Weights of a small image classifier.
Model: 1.28M parameters, 24-pixel images, arch efficientnet, norm batchnorm, depths [3, 6, 3], widths [40, 80, 160].
Training: adamw at rate 0.003, 8400 steps, batches of 384, held-out accuracy 56%.
Data: 90422 training examples, 35.7 epochs.
Rows from block 4 of a small image classifier, named by matrix and row number. Rows with one number belong to one channel. Each number is 128 + 24 x the weight over its row's rms, rounded and kept within 0 to 255. All counts start at 0. Numbers have three digits each.
Before each channel's rows are labels from the 100 images, of 14848, where the channel reaches its highest value: "colour at peak" is the nearest of a few named colours to the mean colour under the peak. Only what is clearly more common there than usual is listed. The data: photos of plants and fungi (iNaturalist).
# convs0: expand pointwise conv (model.blocks.4.convs.0.weight, 320x80x1x1), inputs 0-79
# convs1: depthwise 3x3 conv (model.blocks.4.convs.1.weight, 320x1x3x3), a 3x3 kernel
# convs2: project pointwise conv (model.blocks.4.convs.2.weight, 80x320x1x1, transposed), outputs 0-79

colour at peak: pink
convs0.276:126170120098153117097133129119142142119126143122073092144131157095142127118127108137150137151091138111111145123192136097122115116152121135111160131098128093124146111138103136062127121147132200133118129145112120106141108074110144090162162130
convs1.276:098151155151114109161126097
convs2.276:113085102100146128130115140099116142121148123125129162171139186152143136110131130109120110157112147170124112128144165176136131142183112129114136163137096113162098111107145119154153156097135138140109119167101125123130103159157113098084176158

colour at peak: yellow
convs0.118:117113125121146120114145129112097122088171077087155122110086110152154110084126136154124166152122109147156137140140164110115196161152111134157122144148130154141134123109139107138151133107164102094149117125201100146128122116107121154137120126
convs1.118:144125131140155112140131188
convs2.118:128122157173141103099122150101150173182157141139138134104114124115138130129125124142096130163167142139113102154131179137120138153131131138150113132099132159127127138148114121099148139130178109129100200156127171153095100153156138119109118079

colour at peak: grey
convs0.240:118154109134072122173132134092152108133105158118131125137140115095127114146136077144128155174173127109130090100096148157142130137170113136137115135118093135170152107120189133141110137134157095140102111108117129150122166142146095089143098117
convs1.240:082113100137145140107109155
convs2.240:106120155149131144180110161137113149080146154110107159184098139113144156132164125121109135140165126134181121139120123137153136126141157124078146120146117102109118171125128137098116138074136143107111130098067096119086122126115115113129158131

colour at peak: pink
convs0.100:115192145116114130134148136136154101134134112142108117107108152064137132119150120137165117169133129144125088113145114130133111133132100165086114129136110119135128143130128095117139111153116145122079159098127093120130145068155135047091120137
convs1.100:142127119162153172155109137
convs2.100:172104138115120185137149134096168123147165146099128135129119121101125151134109091123151128188114169171162125099121089107143111143157095145097118177137091126122121121166130093149121150104169126156125153145109132110105132138151153137119122104

colour at peak: black
convs0.31:137155151096144145110129084135186080165131136139133137130150151097178128136133113115175105159127074160136150138130123117168109112113123124103107170131137155150137163127145135121156131107134152132156152108122119113122058144147152153133157135
convs1.31:109128164122165121171119141
convs2.31:124135095154133119056124129099136164160142131131125128130130132140147074105161106135099161125127158119077125115136139129098073136123099148133092136076100111120123070141115144124109147140091131123124177169114150135151127145140138132103103135

colour at peak: pink
convs0.317:129113092101138105153140127162112116092156165181116108128090185109115150132063141134108127148140142174129141117127110117108140080116144118141138143167090153113094091123128119134105119109106138121124109129132091083153150145124078134117135119
convs1.317:135153145100158166154149129
convs2.317:161128106167133071115140119088140106101140161123101119116130147119113101113102115144122146174119120147122146117115123107132105168141113136143092164129081169139142148111120150115174193109167121114129144156124124126110103151138089104086096147

colour at peak: green
convs0.268:119130123167139138118125140093113097124157148129141132107164102145126108097149132174095192132126153164096133122151153103167155104139138122120096142176127108160103140108152144152116167120131077106137157170132136120093128123161082115143142126
convs1.268:135130104140175085124129109
convs2.268:122122131156113095151115140142144082136117112147109130099145146127078109125122178127149151112157113173129141144121138128142164115092154132104133174156140135163115143150156163129080091087085135124102144099139125129160161177133106143161145144

colour at peak: black
convs0.12:112124150118147119132146081150158123117189143155156118084129126118141129195154119155165097129115113150133148124148130138160128150118173106120137171161127145112101157135130136165168144057109117101131135126155106112109124130105116121116111160
convs1.12:081151155101146137106124138
convs2.12:119128103142140124106119077103140142139129148164140125109105167153141179182089136115134092103141129127111090117155137188132132127133129154114119107118120098075109079117128116108166133153127105135108161089105102090125121166117110142106121140

colour at peak: black
convs0.199:113159104124190132122109097140110123123135125139099086085098136119187154147150120169143132105069139104128135134131136114138101135165153139130110136116117160110119165159129111137138111149111119112094121073137097159104163098089127150136150125
convs1.199:111126121127196136131138132
convs2.199:154145109135130151078102091149118124129129144106100072114107089149185120142148120131118146154071156100143111134143135096126080121184155113119135118133114135077167088139112093132132122125121139116142107104133103130139137092114138118132125088

colour at peak: yellow
convs0.250:124154116093164107143086110114090131142125130119128173127135096094184117091105173133145138123126147131101112138102145154083132146114151157136135111178120156119159142137099134101087129152145111136148127090163095156119161095152152143101129141
convs1.250:127129135125114114145192145
convs2.250:163152144166098106160170117083133106149122142129125109100124106101154110122110082100123117151137135101155125164133149143146125178134122142161126148074101129122116167125094124128139145162176138116139147138155098101137095110104140096110100089

colour at peak: yellow
convs0.67:086140116106089133089123094117127109087126147123133117077121157097125120091117114149162111151118177157105119137158146114139175124164145156114136150145122104126125089097137077131102127124142135112101119102165077097095095119109122108139118123
convs1.67:141125126130158149116183151
convs2.67:178093141167069094082154115084144146142098113092115149110129115100119103120085116121124131159145122173146118117133180096146117147149141136131123122097130137135125158137092115111113128149143125116098185157125149110145089119130136121106099120

colour at peak: cyan
convs0.297:126152168108111134139112133067131126143135144126118104095108160076145152107110099168152117145125129155153153121182148129150128145147102158107113159081128144141149136098166104151123145144139149102140109117130122138131128107170091066147154112
convs1.297:152130159129083141158135150
convs2.297:173122134121105156152148131147100135179099149108127175114108129096146124089090146072150149147141133123110132107152098113185106150156113135118103162126121119169127119174133096121124137097130147155092162142115149120170107164121136126136119143

colour at peak: yellow
convs0.26:089149126145127141115141122126133119135147136115154130129070120142131139108129141121114167151108117105125135121097128123172153097165169107123109125109164114143194126131134144162162148141139141161123145104144071154178074109103130170124161151
convs1.26:124158129137188136146144129
convs2.26:141095128137152109152145174087126128124141169137098140080117106138119115104074133135110125175115161115151167120117132149148116155132102137140092125096154112120150121126144133162168137184154093131136139144140148171104138137171112154103102099

colour at peak: brown
convs0.288:166133158110141097139131125114125133075137145129145133113147139119133155178153146134115126145088118112123175151146108107103109159143143137133099124123107148123126189121098176166169089163112098147101099098126100105084134134130120160158141113
convs1.288:128148140143183138142160135
convs2.288:112110134097134109124112130141114140137089176102166113140131119121175112129098107133132111180099162117106153152119114111130111167159134098142095103117113137111130127122140173145112167131161099152191077139110113105115125114145150139131124069

colour at peak: brown
convs0.256:071140142153085138148156129138111103123127118120135170100088137115125126126154160137174128137101121127127185118139129122115140175114132108130158186154153113154133135168155126148155113086123125127133137085139114137139147161147132156165148182
convs1.256:134146083109133159127137092
convs2.256:111136129115172092128142151164146111094126173182133082084101124120136134149105133140117095128143152129139123158111084175153122171125106123162119124118150102140132125151160121123143115151138101162144128115134076154120110173105115114084122154

colour at peak: pink
convs0.300:135114102161126158142139128115137112118148127136126149123143092152099126106142125158080160124129115139101139108140105144120198125136137040123119157174110119121119135116158135161126158072144090101135117131136097128114105152113075144139128129
convs1.300:138124110101087123101091114
convs2.300:129103125114120130107099128142092154105103109128144132149106123106176107120124105098149096116122127102187131142139152112110106116128079126154109129104099145116149130155089085127133142117123127141100134127114144116130090095163208116114067146

colour at peak: pink
convs0.215:136133112141165116136118091168118125114165155159111130143116152098154189137145140105129133121091173101148131098147126144119106136133151159157150096123098135124104158168089131100131159152077171140103102140115126101163114107128172123129130157
convs1.215:128108118119172147084133111
convs2.215:163105098130137160112161099124140105115152108142092068129144129098135106137175124145145126128102119129097117116178081088085086095119100130122090158173133126147149143149105122130127151131106117134129124093107143170165125118104133128157106135

colour at peak: yellow
convs0.307:099159160117109131152107104108113127113117152118119140133123145077163139143154146116135139128103128119123114149098112170103141131132117114125115108167104098161165185091128115142130138180157115155101168094171100119090151086114158139091118121
convs1.307:130135131126179142137174138
convs2.307:117133131105105118153148140122166127086106187136150147104158150093150109155135128150127122158124164126113160145146119150151129143117147115106104123104087092160131114130098132123143124154133091131133086119153136132089087121161115187100085086

colour at peak: pink
convs0.36:116121139142153132120133133176122123114092159090123153150125118088142174128109187070118131136124107118131165096105128083103109120121127149104138101126184121136135176132126134126089129169135128145125175113092126145154119134148171131140135163
convs1.36:110105083129166146106128122
convs2.36:141129127110134138139105159114120120097116102108156134128109135115094143088193162134106144109151099152080098064144129080088133106128133123106106111177173131124110130163116109089140109128144138117121137109123119121162131142134144083168125150

colour at peak: cyan
convs0.18:139181168085113132150117143127189101118122153155107134131149151077134160134134104121168136119127126115131128141117105143145125139142127151078121125093108102142183166139110130082137129147129174105068148136143127122103117092112154114117133137
convs1.18:150177153129107141127096119
convs2.18:127120129106160146122090132091129158158121128081168145132133124126158156110096120128116116131130137189127133102116157163146115141109146135103145164138092152104108129121169105159091136123130155161170129133127168128164126156111134196164136105

colour at peak: grey
convs0.253:153119093100132122122168121133162133146107141077163138119100128149181136133121143130153100149151124122169165128148127093144114153129133134137155139089132094136139145169149107135162134138132162099192068107157160125106133127155138153145146113
convs1.253:121130117129156149101083097
convs2.253:137093140113153131132119088136105104106143132155132090136115083157169142166135139179109100119132102142126140163116154138133163124119113103131139135148124071108113156128122081184125104171119093106122120097101102159092126115139098134139141163

colour at peak: cyan
convs0.318:114126167142114091108090118116151131142123163143096117099124148075117144114088080157155116125124153143105103116143150137138112121123147119122154113114122094127171089090108116099094174132135178117102093104119126129142125107101127073100100127
convs1.318:133130141171170159116142133
convs2.318:196129143145119158115125080095149136145119092102141155135132069130135147129102102125142108144141120184180117115112116132173124124145138152114128149119094099118125158176157075147145094120145140164135130123121141131140148104147133143123093137

colour at peak: grey
convs0.59:135174097136122165145130160121151098139124169114110168139179123129114086099186157134133148107123114062137145068150127132130103123148140106111119116093156108154113120134120127103131133181124167132149132113106148146144135115138134153112122098
convs1.59:107122143084156153104109139
convs2.59:134127112104109162111115070120133124115123094156180097094101150161115140165139133132120147117138122167112117087142156134168150146103149117136133155135137128067164091089150132087137100150108120124108115121174121137181113140124101127139120132

colour at peak: green
convs0.289:146072139141123141114172138178153097142169158131117118123113139144114125116124106116115105121085165150086118136098110130156130104131163118100133110102140141129126145183134112137111156125140124129128146143085098143137049171114128143149125163
convs1.289:114086145163163134132112116
convs2.289:173139128153124092090151154144120089127134125122104122129130146148090098133114081095129076163094148095115133108124142117123089120123083128105107088122142098130157119120134131116159157125106064132127144137102129147148120158119152083106091149

colour at peak: pink
convs0.105:107140116128162185141132124124132106097146149118178125093116106141127151121167174139121181105156110175103134122130140128122161143126146135128075138180144125134115133159198096163124106110140133104152146113161113158118128145118118125136146114
convs1.105:115099138123070127126102122
convs2.105:171084131126107125102130126142114139126094131130127115170142122128134088134116096108133104114120110110157118126149126069121112134168083135132110122107077154119154114133075150121121135097091105127087124150116168110124112105139175126135058135

colour at peak: black
convs0.311:130181133108155145108125097115130095114160151128115098071133174115110133122120143139132112098098135115137173099182134122135092138176142150099107145157165106140152126168124158146128103141128115070109147118155102122157119124116124124168139130
convs1.311:121091115107180144138127119
convs2.311:110134085122154146142121133147161131097133117105199113107109150148174100128122156157084153084119153116123144118104104137123085157084144109140123096122167157151133115130155090122144118161140109165129143152166108125124148126137110137139088105

colour at peak: yellow
convs0.0:153126103096085133103121169145094145084115144108140122133140083154105128119129149105090150142121122157123106127112169139071135103126121182133111093153120143134152110138127098096102102191103126147107133144123135127107130122177092126103113107
convs1.0:092144140094154149094124129
convs2.0:120128128130114077108122156134124140097115104160126127094122160143120151156142121090127098115092108150182122075152160151142126109149129137148117145144109152141131135090124124088118127139095121107076119083135168060150099104114135132146105126

colour at peak: grey
convs0.290:142155108093136154146113174114139090190133118111106138130148119140087096095150169101108167148149163111099157087118121164150129100124107148117111146156120097143113082167151141147130141125112128131110113110126150141165148142156120140113168107
convs1.290:105124095102146107105105096
convs2.290:137099116110109149143124154112157104107096134144141133137163113149127137140125171151103139138162078161119157134095147105145159081124131089075125143092119105116125151148139100131127121142139116101158108090112148152138132116141076160154078087