config = dict(
    dataset='photos of plants and fungi (iNaturalist)',
    image_size=24,
    targets=['class', 'species'],
    arch='efficientnet',
    hidden_act='relu6',
    depths=[3, 6, 3],
    head_dropout=0.2,
    residual_init='none',
)
Rows from block 2 of a small image classifier, named by matrix and row number. Rows with one number belong to one channel. Each number is 50 + 10 x the weight over its row's rms, rounded and kept within 0 to 99. All counts start at 0.
After each channel's rows are labels from the 100 images, of 14848, where the channel reaches its highest value: "patch colour" is the nearest of a few named colours to the mean colour under the peak. Only what is clearly more common there than usual is listed. The data: photos of plants and fungi (iNaturalist). In brackets: how many of the 100.
# convs0: expand pointwise conv (model.blocks.2.convs.0.weight, 160x40x1x1), inputs 0-39
# convs1: depthwise 3x3 conv (model.blocks.2.convs.1.weight, 160x1x3x3), a 3x3 kernel
# convs2: project pointwise conv (model.blocks.2.convs.2.weight, 40x160x1x1, transposed), outputs 0-39

convs0.30:63 52 57 42 68 48 45 55 62 52 63 55 57 50 46 31 52 45 50 49 46 31 39 49 59 76 46 58 44 54 47 65 53 59 44 55 41 26 44 51
convs1.30:55 51 47 47 63 36 41 31 43
convs2.30:51 43 60 30 47 53 62 55 54 38 51 56 55 54 46 41 35 47 50 57 45 26 52 56 64 40 42 48 51 62 38 48 44 49 45 51 76 49 28 59
patch colour: pink (29)

convs0.97:56 40 48 54 64 71 48 48 41 49 76 65 53 66 45 62 59 47 55 51 56 60 53 50 64 45 57 48 47 39 50 34 47 57 68 50 57 50 29 49
convs1.97:56 42 50 49 63 33 37 63 53
convs2.97:43 55 48 54 37 26 48 33 50 60 43 67 50 58 58 49 45 64 39 63 64 55 47 58 56 39 52 41 27 51 56 41 55 37 50 49 42 35 48 61
patch colour: pink (32)

convs0.96:51 46 52 42 53 62 61 49 55 35 65 54 39 71 39 35 47 51 59 65 61 56 65 59 42 55 49 56 48 43 46 61 75 59 65 50 45 55 43 39
convs1.96:40 29 42 54 63 44 48 57 46
convs2.96:49 61 62 40 38 42 62 51 48 43 43 66 40 44 48 66 47 57 67 65 55 50 63 59 56 58 56 49 24 49 63 44 59 52 52 44 39 33 41 55
patch colour: pink (49)

convs0.112:45 46 36 62 44 52 51 53 56 52 49 55 46 42 47 50 67 65 70 35 55 52 44 50 49 55 44 42 44 88 62 52 40 61 43 57 44 46 46 59
convs1.112:64 59 61 42 55 40 40 61 40
convs2.112:39 56 48 59 53 60 55 39 59 50 49 33 38 47 60 55 53 50 48 35 65 48 40 55 43 31 43 43 62 26 47 43 50 34 46 49 65 68 60 47
patch colour: pink (33)

convs0.94:42 60 40 64 53 50 50 52 48 60 56 51 65 47 51 49 29 37 74 57 61 51 49 46 59 42 50 54 68 50 39 39 41 49 63 33 45 71 59 48
convs1.94:40 47 42 54 54 51 63 72 57
convs2.94:58 51 51 41 49 34 58 41 36 35 58 74 49 46 34 65 45 66 39 60 54 47 63 57 57 52 50 49 46 60 54 49 63 56 67 44 39 46 44 65
patch colour: yellow (27)

convs0.84:68 58 41 57 49 51 45 34 60 51 60 67 60 48 50 61 39 68 44 55 49 46 79 52 60 48 48 57 43 57 49 42 59 42 36 39 56 60 54 61
convs1.84:54 50 49 52 67 35 38 54 64
convs2.84:74 30 59 38 50 59 49 51 30 41 49 61 48 50 42 40 49 59 51 37 51 53 53 46 45 64 60 63 57 44 67 61 66 55 48 55 55 34 57 43
patch colour: black (33)

convs0.72:56 39 71 45 43 35 43 54 51 63 59 72 69 45 56 48 46 49 36 69 55 63 60 38 61 57 55 57 53 63 54 41 58 47 60 44 44 52 60 51
convs1.72:47 28 49 40 55 52 49 61 63
convs2.72:61 63 56 51 52 57 44 48 67 47 44 52 61 55 64 43 66 61 35 58 49 73 72 51 50 60 57 60 50 73 41 46 55 55 43 45 45 55 47 40
patch colour: black (32)

convs0.95:52 61 34 40 45 46 29 37 42 43 53 52 47 57 54 37 73 55 37 52 70 45 66 55 33 60 54 41 62 57 46 53 41 45 57 46 37 47 47 49
convs1.95:51 60 60 56 69 38 47 61 45
convs2.95:47 44 41 49 59 51 65 74 42 54 70 56 45 40 58 67 39 46 62 58 49 34 39 42 55 62 44 56 42 60 64 55 48 61 60 61 54 42 60 57
patch colour: black (33)

convs0.2:40 46 61 63 43 50 37 56 44 44 53 43 46 55 68 54 34 41 30 63 57 50 45 52 44 63 70 67 54 68 40 46 63 36 59 44 48 53 44 50
convs1.2:66 51 32 50 50 63 40 46 59
convs2.2:56 60 43 45 48 68 41 42 49 32 69 49 36 37 60 39 51 49 64 44 48 57 71 57 60 47 60 61 38 51 56 33 48 57 42 62 43 50 63 53
patch colour: pink (34)

convs0.70:49 53 65 54 32 56 53 40 62 47 63 45 46 38 65 55 49 58 52 33 56 68 58 48 49 51 57 46 44 39 59 51 45 38 66 27 48 63 50 67
convs1.70:60 50 43 34 67 51 36 50 53
convs2.70:41 60 49 61 49 36 49 43 59 56 32 50 49 37 38 62 58 55 65 45 44 65 44 57 46 33 42 51 47 28 63 45 40 39 61 46 44 55 51 32
patch colour: yellow (52); orange (27)

convs0.159:54 73 47 41 45 54 53 39 48 33 40 59 41 51 64 57 55 41 31 29 58 52 48 48 48 38 41 34 58 54 28 43 39 44 43 54 52 54 40 55
convs1.159:59 51 55 64 59 50 44 29 45
convs2.159:70 49 45 52 62 68 30 49 60 40 52 45 54 43 36 55 60 53 48 53 42 57 67 45 58 57 50 47 54 74 44 60 52 56 53 33 66 57 53 38
patch colour: black (53)

convs0.66:56 39 40 75 58 42 40 43 58 52 50 45 61 50 59 47 41 44 57 43 58 41 41 32 58 42 61 45 46 61 29 51 53 25 50 45 52 61 37 52
convs1.66:60 59 51 36 30 44 52 58 55
convs2.66:65 70 58 49 53 49 57 46 58 57 48 51 66 46 45 66 71 43 44 65 50 43 51 51 50 49 58 28 40 62 54 48 63 54 57 31 61 51 64 57
patch colour: grey (69)

convs0.32:51 34 39 56 52 43 63 35 38 46 56 47 41 45 44 50 41 35 59 57 69 56 49 57 46 51 38 60 46 67 53 50 39 57 32 35 31 39 48 62
convs1.32:47 62 35 60 40 51 32 46 47
convs2.32:48 58 47 62 75 55 36 48 70 55 65 45 58 44 53 44 61 29 38 39 40 43 53 54 33 42 42 38 56 44 51 59 47 56 59 55 63 56 46 53
patch colour: grey (72)

convs0.115:45 84 52 42 47 55 47 54 66 54 56 35 42 41 61 46 36 37 54 49 57 47 29 64 46 58 44 45 69 44 50 50 44 46 47 51 42 59 58 52
convs1.115:55 39 33 54 67 57 43 45 54
convs2.115:57 58 50 50 58 40 57 48 60 61 38 34 69 31 38 62 57 31 59 60 50 43 54 50 54 51 51 44 43 35 56 53 52 73 56 59 51 42 60 61
patch colour: yellow (53)

convs0.73:48 59 52 44 50 53 40 57 51 55 38 44 34 49 39 49 73 46 41 34 26 52 36 45 51 53 33 37 38 61 47 50 49 52 34 35 55 56 54 62
convs1.73:56 71 42 38 57 51 46 42 40
convs2.73:65 49 32 62 64 53 62 50 60 49 50 44 52 41 53 48 54 42 48 34 64 50 68 40 45 55 57 64 78 47 39 61 44 52 34 52 58 57 45 48
patch colour: black (33)

convs0.116:51 37 57 45 67 54 77 67 37 60 58 44 54 46 48 53 54 49 63 36 54 41 53 49 45 52 63 46 39 41 44 47 48 66 57 67 39 62 37 48
convs1.116:46 60 51 47 69 32 52 54 41
convs2.116:54 56 47 45 48 49 50 70 59 52 57 47 48 46 58 52 47 39 38 70 53 42 30 46 40 51 33 49 72 64 50 66 58 46 38 56 66 37 58 58
patch colour: yellow (27)

convs0.55:53 66 36 45 39 65 44 35 43 46 47 41 57 60 45 45 54 73 34 37 47 53 45 44 60 59 48 39 65 32 48 60 42 54 52 62 45 40 54 36
convs1.55:34 64 50 50 55 54 33 59 42
convs2.55:44 56 68 56 27 48 35 54 62 53 54 53 64 34 51 45 53 53 66 52 59 46 47 34 50 42 51 70 44 48 55 39 43 52 25 62 51 50 49 44
patch colour: green (28)

convs0.83:60 49 51 37 40 42 69 44 49 60 41 47 41 55 32 53 84 58 50 49 50 51 44 57 59 43 44 61 50 38 50 38 64 40 49 53 40 65 54 46
convs1.83:46 47 54 52 38 48 73 61 42
convs2.83:51 43 29 42 55 54 60 47 62 51 56 40 52 49 66 47 49 47 74 46 49 61 72 52 67 48 42 58 43 37 58 44 35 61 42 64 39 46 49 57
patch colour: white (38); pink (32)

convs0.113:48 61 48 26 52 54 56 48 32 47 57 26 44 49 56 53 56 36 37 43 62 44 62 55 56 48 61 51 72 42 63 49 58 45 51 42 44 66 46 45
convs1.113:40 36 50 58 68 36 46 50 47
convs2.113:42 46 57 50 58 31 63 55 62 56 53 48 49 52 52 60 41 30 47 52 53 26 35 31 57 47 61 42 59 61 49 69 43 65 49 49 50 47 46 63
patch colour: yellow (55)

convs0.145:53 57 42 36 67 46 77 59 47 37 57 55 47 58 57 60 46 53 43 40 44 43 50 53 56 66 66 38 38 34 53 47 57 68 50 60 41 58 43 41
convs1.145:48 48 47 48 38 73 55 38 56
convs2.145:45 73 49 62 46 42 40 38 61 53 50 43 47 65 48 41 48 49 49 55 52 61 44 49 36 24 38 45 63 56 44 50 57 36 47 33 53 64 40 61
patch colour: grey (69)

convs0.57:36 35 49 59 40 55 32 44 50 53 38 38 64 52 47 60 47 57 61 74 46 65 59 40 41 37 50 57 51 48 40 47 32 45 60 58 61 61 42 46
convs1.57:51 59 44 62 70 58 60 58 47
convs2.57:51 48 52 49 48 50 64 42 64 32 54 42 38 43 68 56 60 51 62 52 69 54 65 47 76 65 52 60 39 43 43 47 38 57 44 48 53 40 47 43
patch colour: brown (65)

convs0.18:44 55 38 41 44 46 52 30 64 66 47 53 42 55 34 53 54 56 67 41 43 52 60 59 54 63 37 62 35 36 39 56 43 52 55 63 32 43 60 48
convs1.18:42 42 52 39 64 53 47 62 33
convs2.18:50 66 55 50 51 60 25 41 41 40 49 40 68 38 46 54 44 51 44 59 50 54 41 72 38 45 59 64 52 53 68 48 51 59 45 63 64 58 42 47
patch colour: yellow (35); orange (26)

convs0.49:50 41 56 48 61 44 64 49 64 67 51 48 72 36 67 34 66 38 31 47 39 48 54 43 58 42 60 57 56 55 42 47 57 43 39 45 45 50 38 42
convs1.49:35 38 55 39 67 53 55 53 41
convs2.49:50 47 39 65 49 69 49 69 56 63 51 61 61 54 48 46 57 54 34 69 43 69 56 35 42 64 49 46 64 65 43 46 55 47 47 41 59 59 51 47
patch colour: green (27)

convs0.48:51 45 60 37 62 45 57 48 46 52 59 56 33 32 35 56 59 59 70 45 60 50 52 50 45 42 52 71 32 58 53 52 44 38 59 37 58 66 49 58
convs1.48:32 45 45 42 64 61 46 56 40
convs2.48:47 61 52 37 45 66 44 42 44 31 64 55 40 52 51 58 34 52 48 51 47 49 52 84 52 53 64 55 52 44 72 39 50 57 58 48 53 50 49 43
patch colour: orange (29)

convs0.149:48 41 42 38 43 35 53 48 38 68 47 43 64 45 63 54 33 57 50 36 55 47 51 57 47 58 64 60 56 54 39 24 42 58 55 55 45 56 66 38
convs1.149:45 27 37 45 39 53 47 54 51
convs2.149:46 43 43 48 59 63 51 54 62 34 58 43 42 49 31 53 47 40 47 59 41 44 69 45 53 56 61 60 65 59 59 42 40 38 54 22 44 61 52 49
patch colour: brown (61)

convs0.78:40 35 52 70 53 45 57 47 68 57 57 43 54 62 56 37 51 43 57 48 40 45 56 43 44 47 59 53 25 45 50 39 37 46 65 46 72 61 53 58
convs1.78:36 52 51 34 52 61 39 62 59
convs2.78:55 59 62 38 49 46 47 60 61 47 34 60 46 40 61 47 48 52 44 72 49 55 43 62 41 41 29 57 55 50 53 52 53 36 62 36 56 53 69 31
patch colour: yellow (25)