config = dict(
    model='image classifier',
    horizontal_flip=True,
    targets=['class', 'species'],
    channel_attention='eca',
    eps=1e-06,
    lr_schedule='cosine',
    final_lr_fraction=0,
)
Rows from block 4 of a small image classifier, named by matrix and row number. Rows with one number belong to one channel. Each number is 128 + 24 x the weight over its row's rms, rounded and kept within 0 to 255. All counts start at 0. Numbers have three digits each.
After each channel's rows are labels from the 100 images, of 14848, where the channel reaches its highest value: "top examples" is what is common among them. Only what is clearly more common there than usual is listed. The data: photos of plants and fungi (iNaturalist).
# convs0: expand pointwise conv (model.blocks.4.convs.0.weight, 320x80x1x1), inputs 0-79
# convs1: depthwise 3x3 conv (model.blocks.4.convs.1.weight, 320x1x3x3), a 3x3 kernel
# convs2: project pointwise conv (model.blocks.4.convs.2.weight, 80x320x1x1, transposed), outputs 0-79

convs0.152:084143111117093153126129164119137110131125118088096126109151137128139084131162106130117170154145156135121118076128134173115143170157118100112147139129124085143151051111176102103120133128128145104118155098155129127112164110130125094116134128
convs1.152:108143128075146147104132148
convs2.152:128165110124151129112122083138123098107120106131191147139125205144146169180136145113134099112134093138149123109122121154177119125101144142178121166140115167100124099144158139094173128127122110144106113114145135111137106117117116124148125147
top examples: class Liliopsida

convs0.178:112123153105096119165167145142145148177079105121107141128127098135121131104109132106144096113137155120133139120098133148144116143115148144125148097093134099140153118138107130117152200158119148117133120152112178152166150135149182170087106140
convs1.178:135085129120080119125101137
convs2.178:092140158156127089108115130094198150155131127126143135092130119135126127150105101121104135174105126166107112138120161141148143129136160129144099117112151160104132090100166125112113164117153088094180150110130089118099125135120079134127148121
top examples: order Lamiales

convs0.111:148087118143116160134144161095156124126138083143150150118128107178093090100125141152103150120155109169165116148107149175123161126096139087159116126121136101119112124114104152141154164124115101107145089174162150135138105142134144169126120138
convs1.111:126114134141125155144091177
convs2.111:139105125190130093109127136085168116131155101137096152126145118142077170135146134157115160093125089148093121160084126146115112133135199118163127144135124157124105098139095162131133117133143105128145143147110125087126112131136127107110112095
top examples: order Lamiales

convs0.218:120102125090119148085185124124154144132126156090118176149183116130146145099119134159106125144129113146129108116157141098172129118137141132134159129120164119133117111096127091079115101133134158094158103157139155133155075099105124136161137108
convs1.218:110143124157084101156109134
convs2.218:124132130101140137142169117141146084105143131125134110155123112136111159157110084123099135126119128125134117170120089170138110101168161120154097084150100179125163101142129128149117130141104090093089103168135098149148094144113112093104128159
top examples: order Lamiales

convs0.225:119101131148098106110120132151120152111117126147144154136135124121107114106090090176143102141128164168104070140131137110116143134124185126143159102134099110122102088070145093137128160099151096115136128132157130105135141112064120119091111121
convs1.225:147161113145148158145168137
convs2.225:165149086141117126138143102072175135117122149101125140097119100107141166120101086156104145157161106167129093114111144138124121151183161164143105116069104133151127094154145111131147109141153100123146133147125113124149147124144112123108110098
top examples: order Asterales; family: Asteraceae

convs0.49:070133138130102094106133114172086176111098097124162124139110103107180125112115126123166108140136148149110115154113143121144133115066133140152153094135111135115182131140108100090121133129180139147134153132153118117111124133146169096113134140
convs1.49:111098145138083162122108130
convs2.49:157115111114137120156110160101116160162139106091123153157125129123121135100146137103073128106158130124194139094136162129135132149149115097147074141140150111128167138111124154156159132129149122154082128132136181161167090128116147105107141130
top examples: order Asterales; family: Asteraceae

convs0.293:129112145126139106152090114131145123148099115154154134134117124131118123119045145134068099092130121131154123135097095134144131139119128085144116144159105102083142134072114165143147144118120130111150118151130135124140096134093102130100176076
convs1.293:103095088146112123135149156
convs2.293:115106113120101095166111174121152088070114125136093106103110128155098113139153121116105157117111114095139129148179117108145121137147109122163125102110124137181151155150122085123137108139155143071098176146122148105140142115108120112150112116
top examples: order Asterales; family: Asteraceae

convs0.163:127132121146122130112079114077100116139086081139156145123108106117130111107121170083124148117146179152138103179147162126111134154105100141154096138154113105124129141083109151140135141115189116114138082092155140145137142133109115117147126133
convs1.163:123103131131088129094170129
convs2.163:151119155162150086154109149113176135134112102121111121095108132145118136087098152130108126106163103154138116148131132116137166111104112125154141123088165147106178147156130118125125145144132131106112190160113172147136071148113141172124116102
top examples: order Asterales; family: Asteraceae

convs0.296:114118120121136138128083106133138125132112140135137098131116120134122111138108102150108149153130155146105126108100109123127174125176128088106131170144103167118141081119143127158107134091156109122112085129140055138117156121098055128146173136
convs1.296:153134160168163129139147140
convs2.296:131084152137130106146149138111137158135090143123118105102118073111118131129070122151096119159109180153112130146097120082095157156137159143141123098120103162123121153110122117098112142137193109108146143176127107131116129127123090102118119105
top examples: class Liliopsida

convs0.51:110143131127115123117133125122142182097113110112190088089088131129133145132115107095105130101133092134107109174126139112115125140103145146153088111129158098112112125113130143169123083179115168142140177144170141144139096124129137146102166129
convs1.51:102082135137163108128103128
convs2.51:122153127115152165135158135152149113094161104126117111129104143150118140107168109103135125145142105093139105141102135166180152125127080121109122118106116110078135176145110157173151120132137112148113173121144086155133093158111161146097148098
top examples: order Asterales; family: Asteraceae

convs0.95:117095152146079089115135150122112128147142113125137142124114048137093091127089094147132113144132126143087123134083156133125163119090142129149151080118106132141116077139138126130105143112138087117106140120127135118132180104143127116086096148
convs1.95:123077138140121113162125099
convs2.95:182155095113104128108143120109143046113100110152120084105144125107144152110151127139134127086143093102139135134108129126135096133138133107106114136174116129134159129188125142164140105148113136115103152150153109094164116153128121142134104081
top examples: order Asterales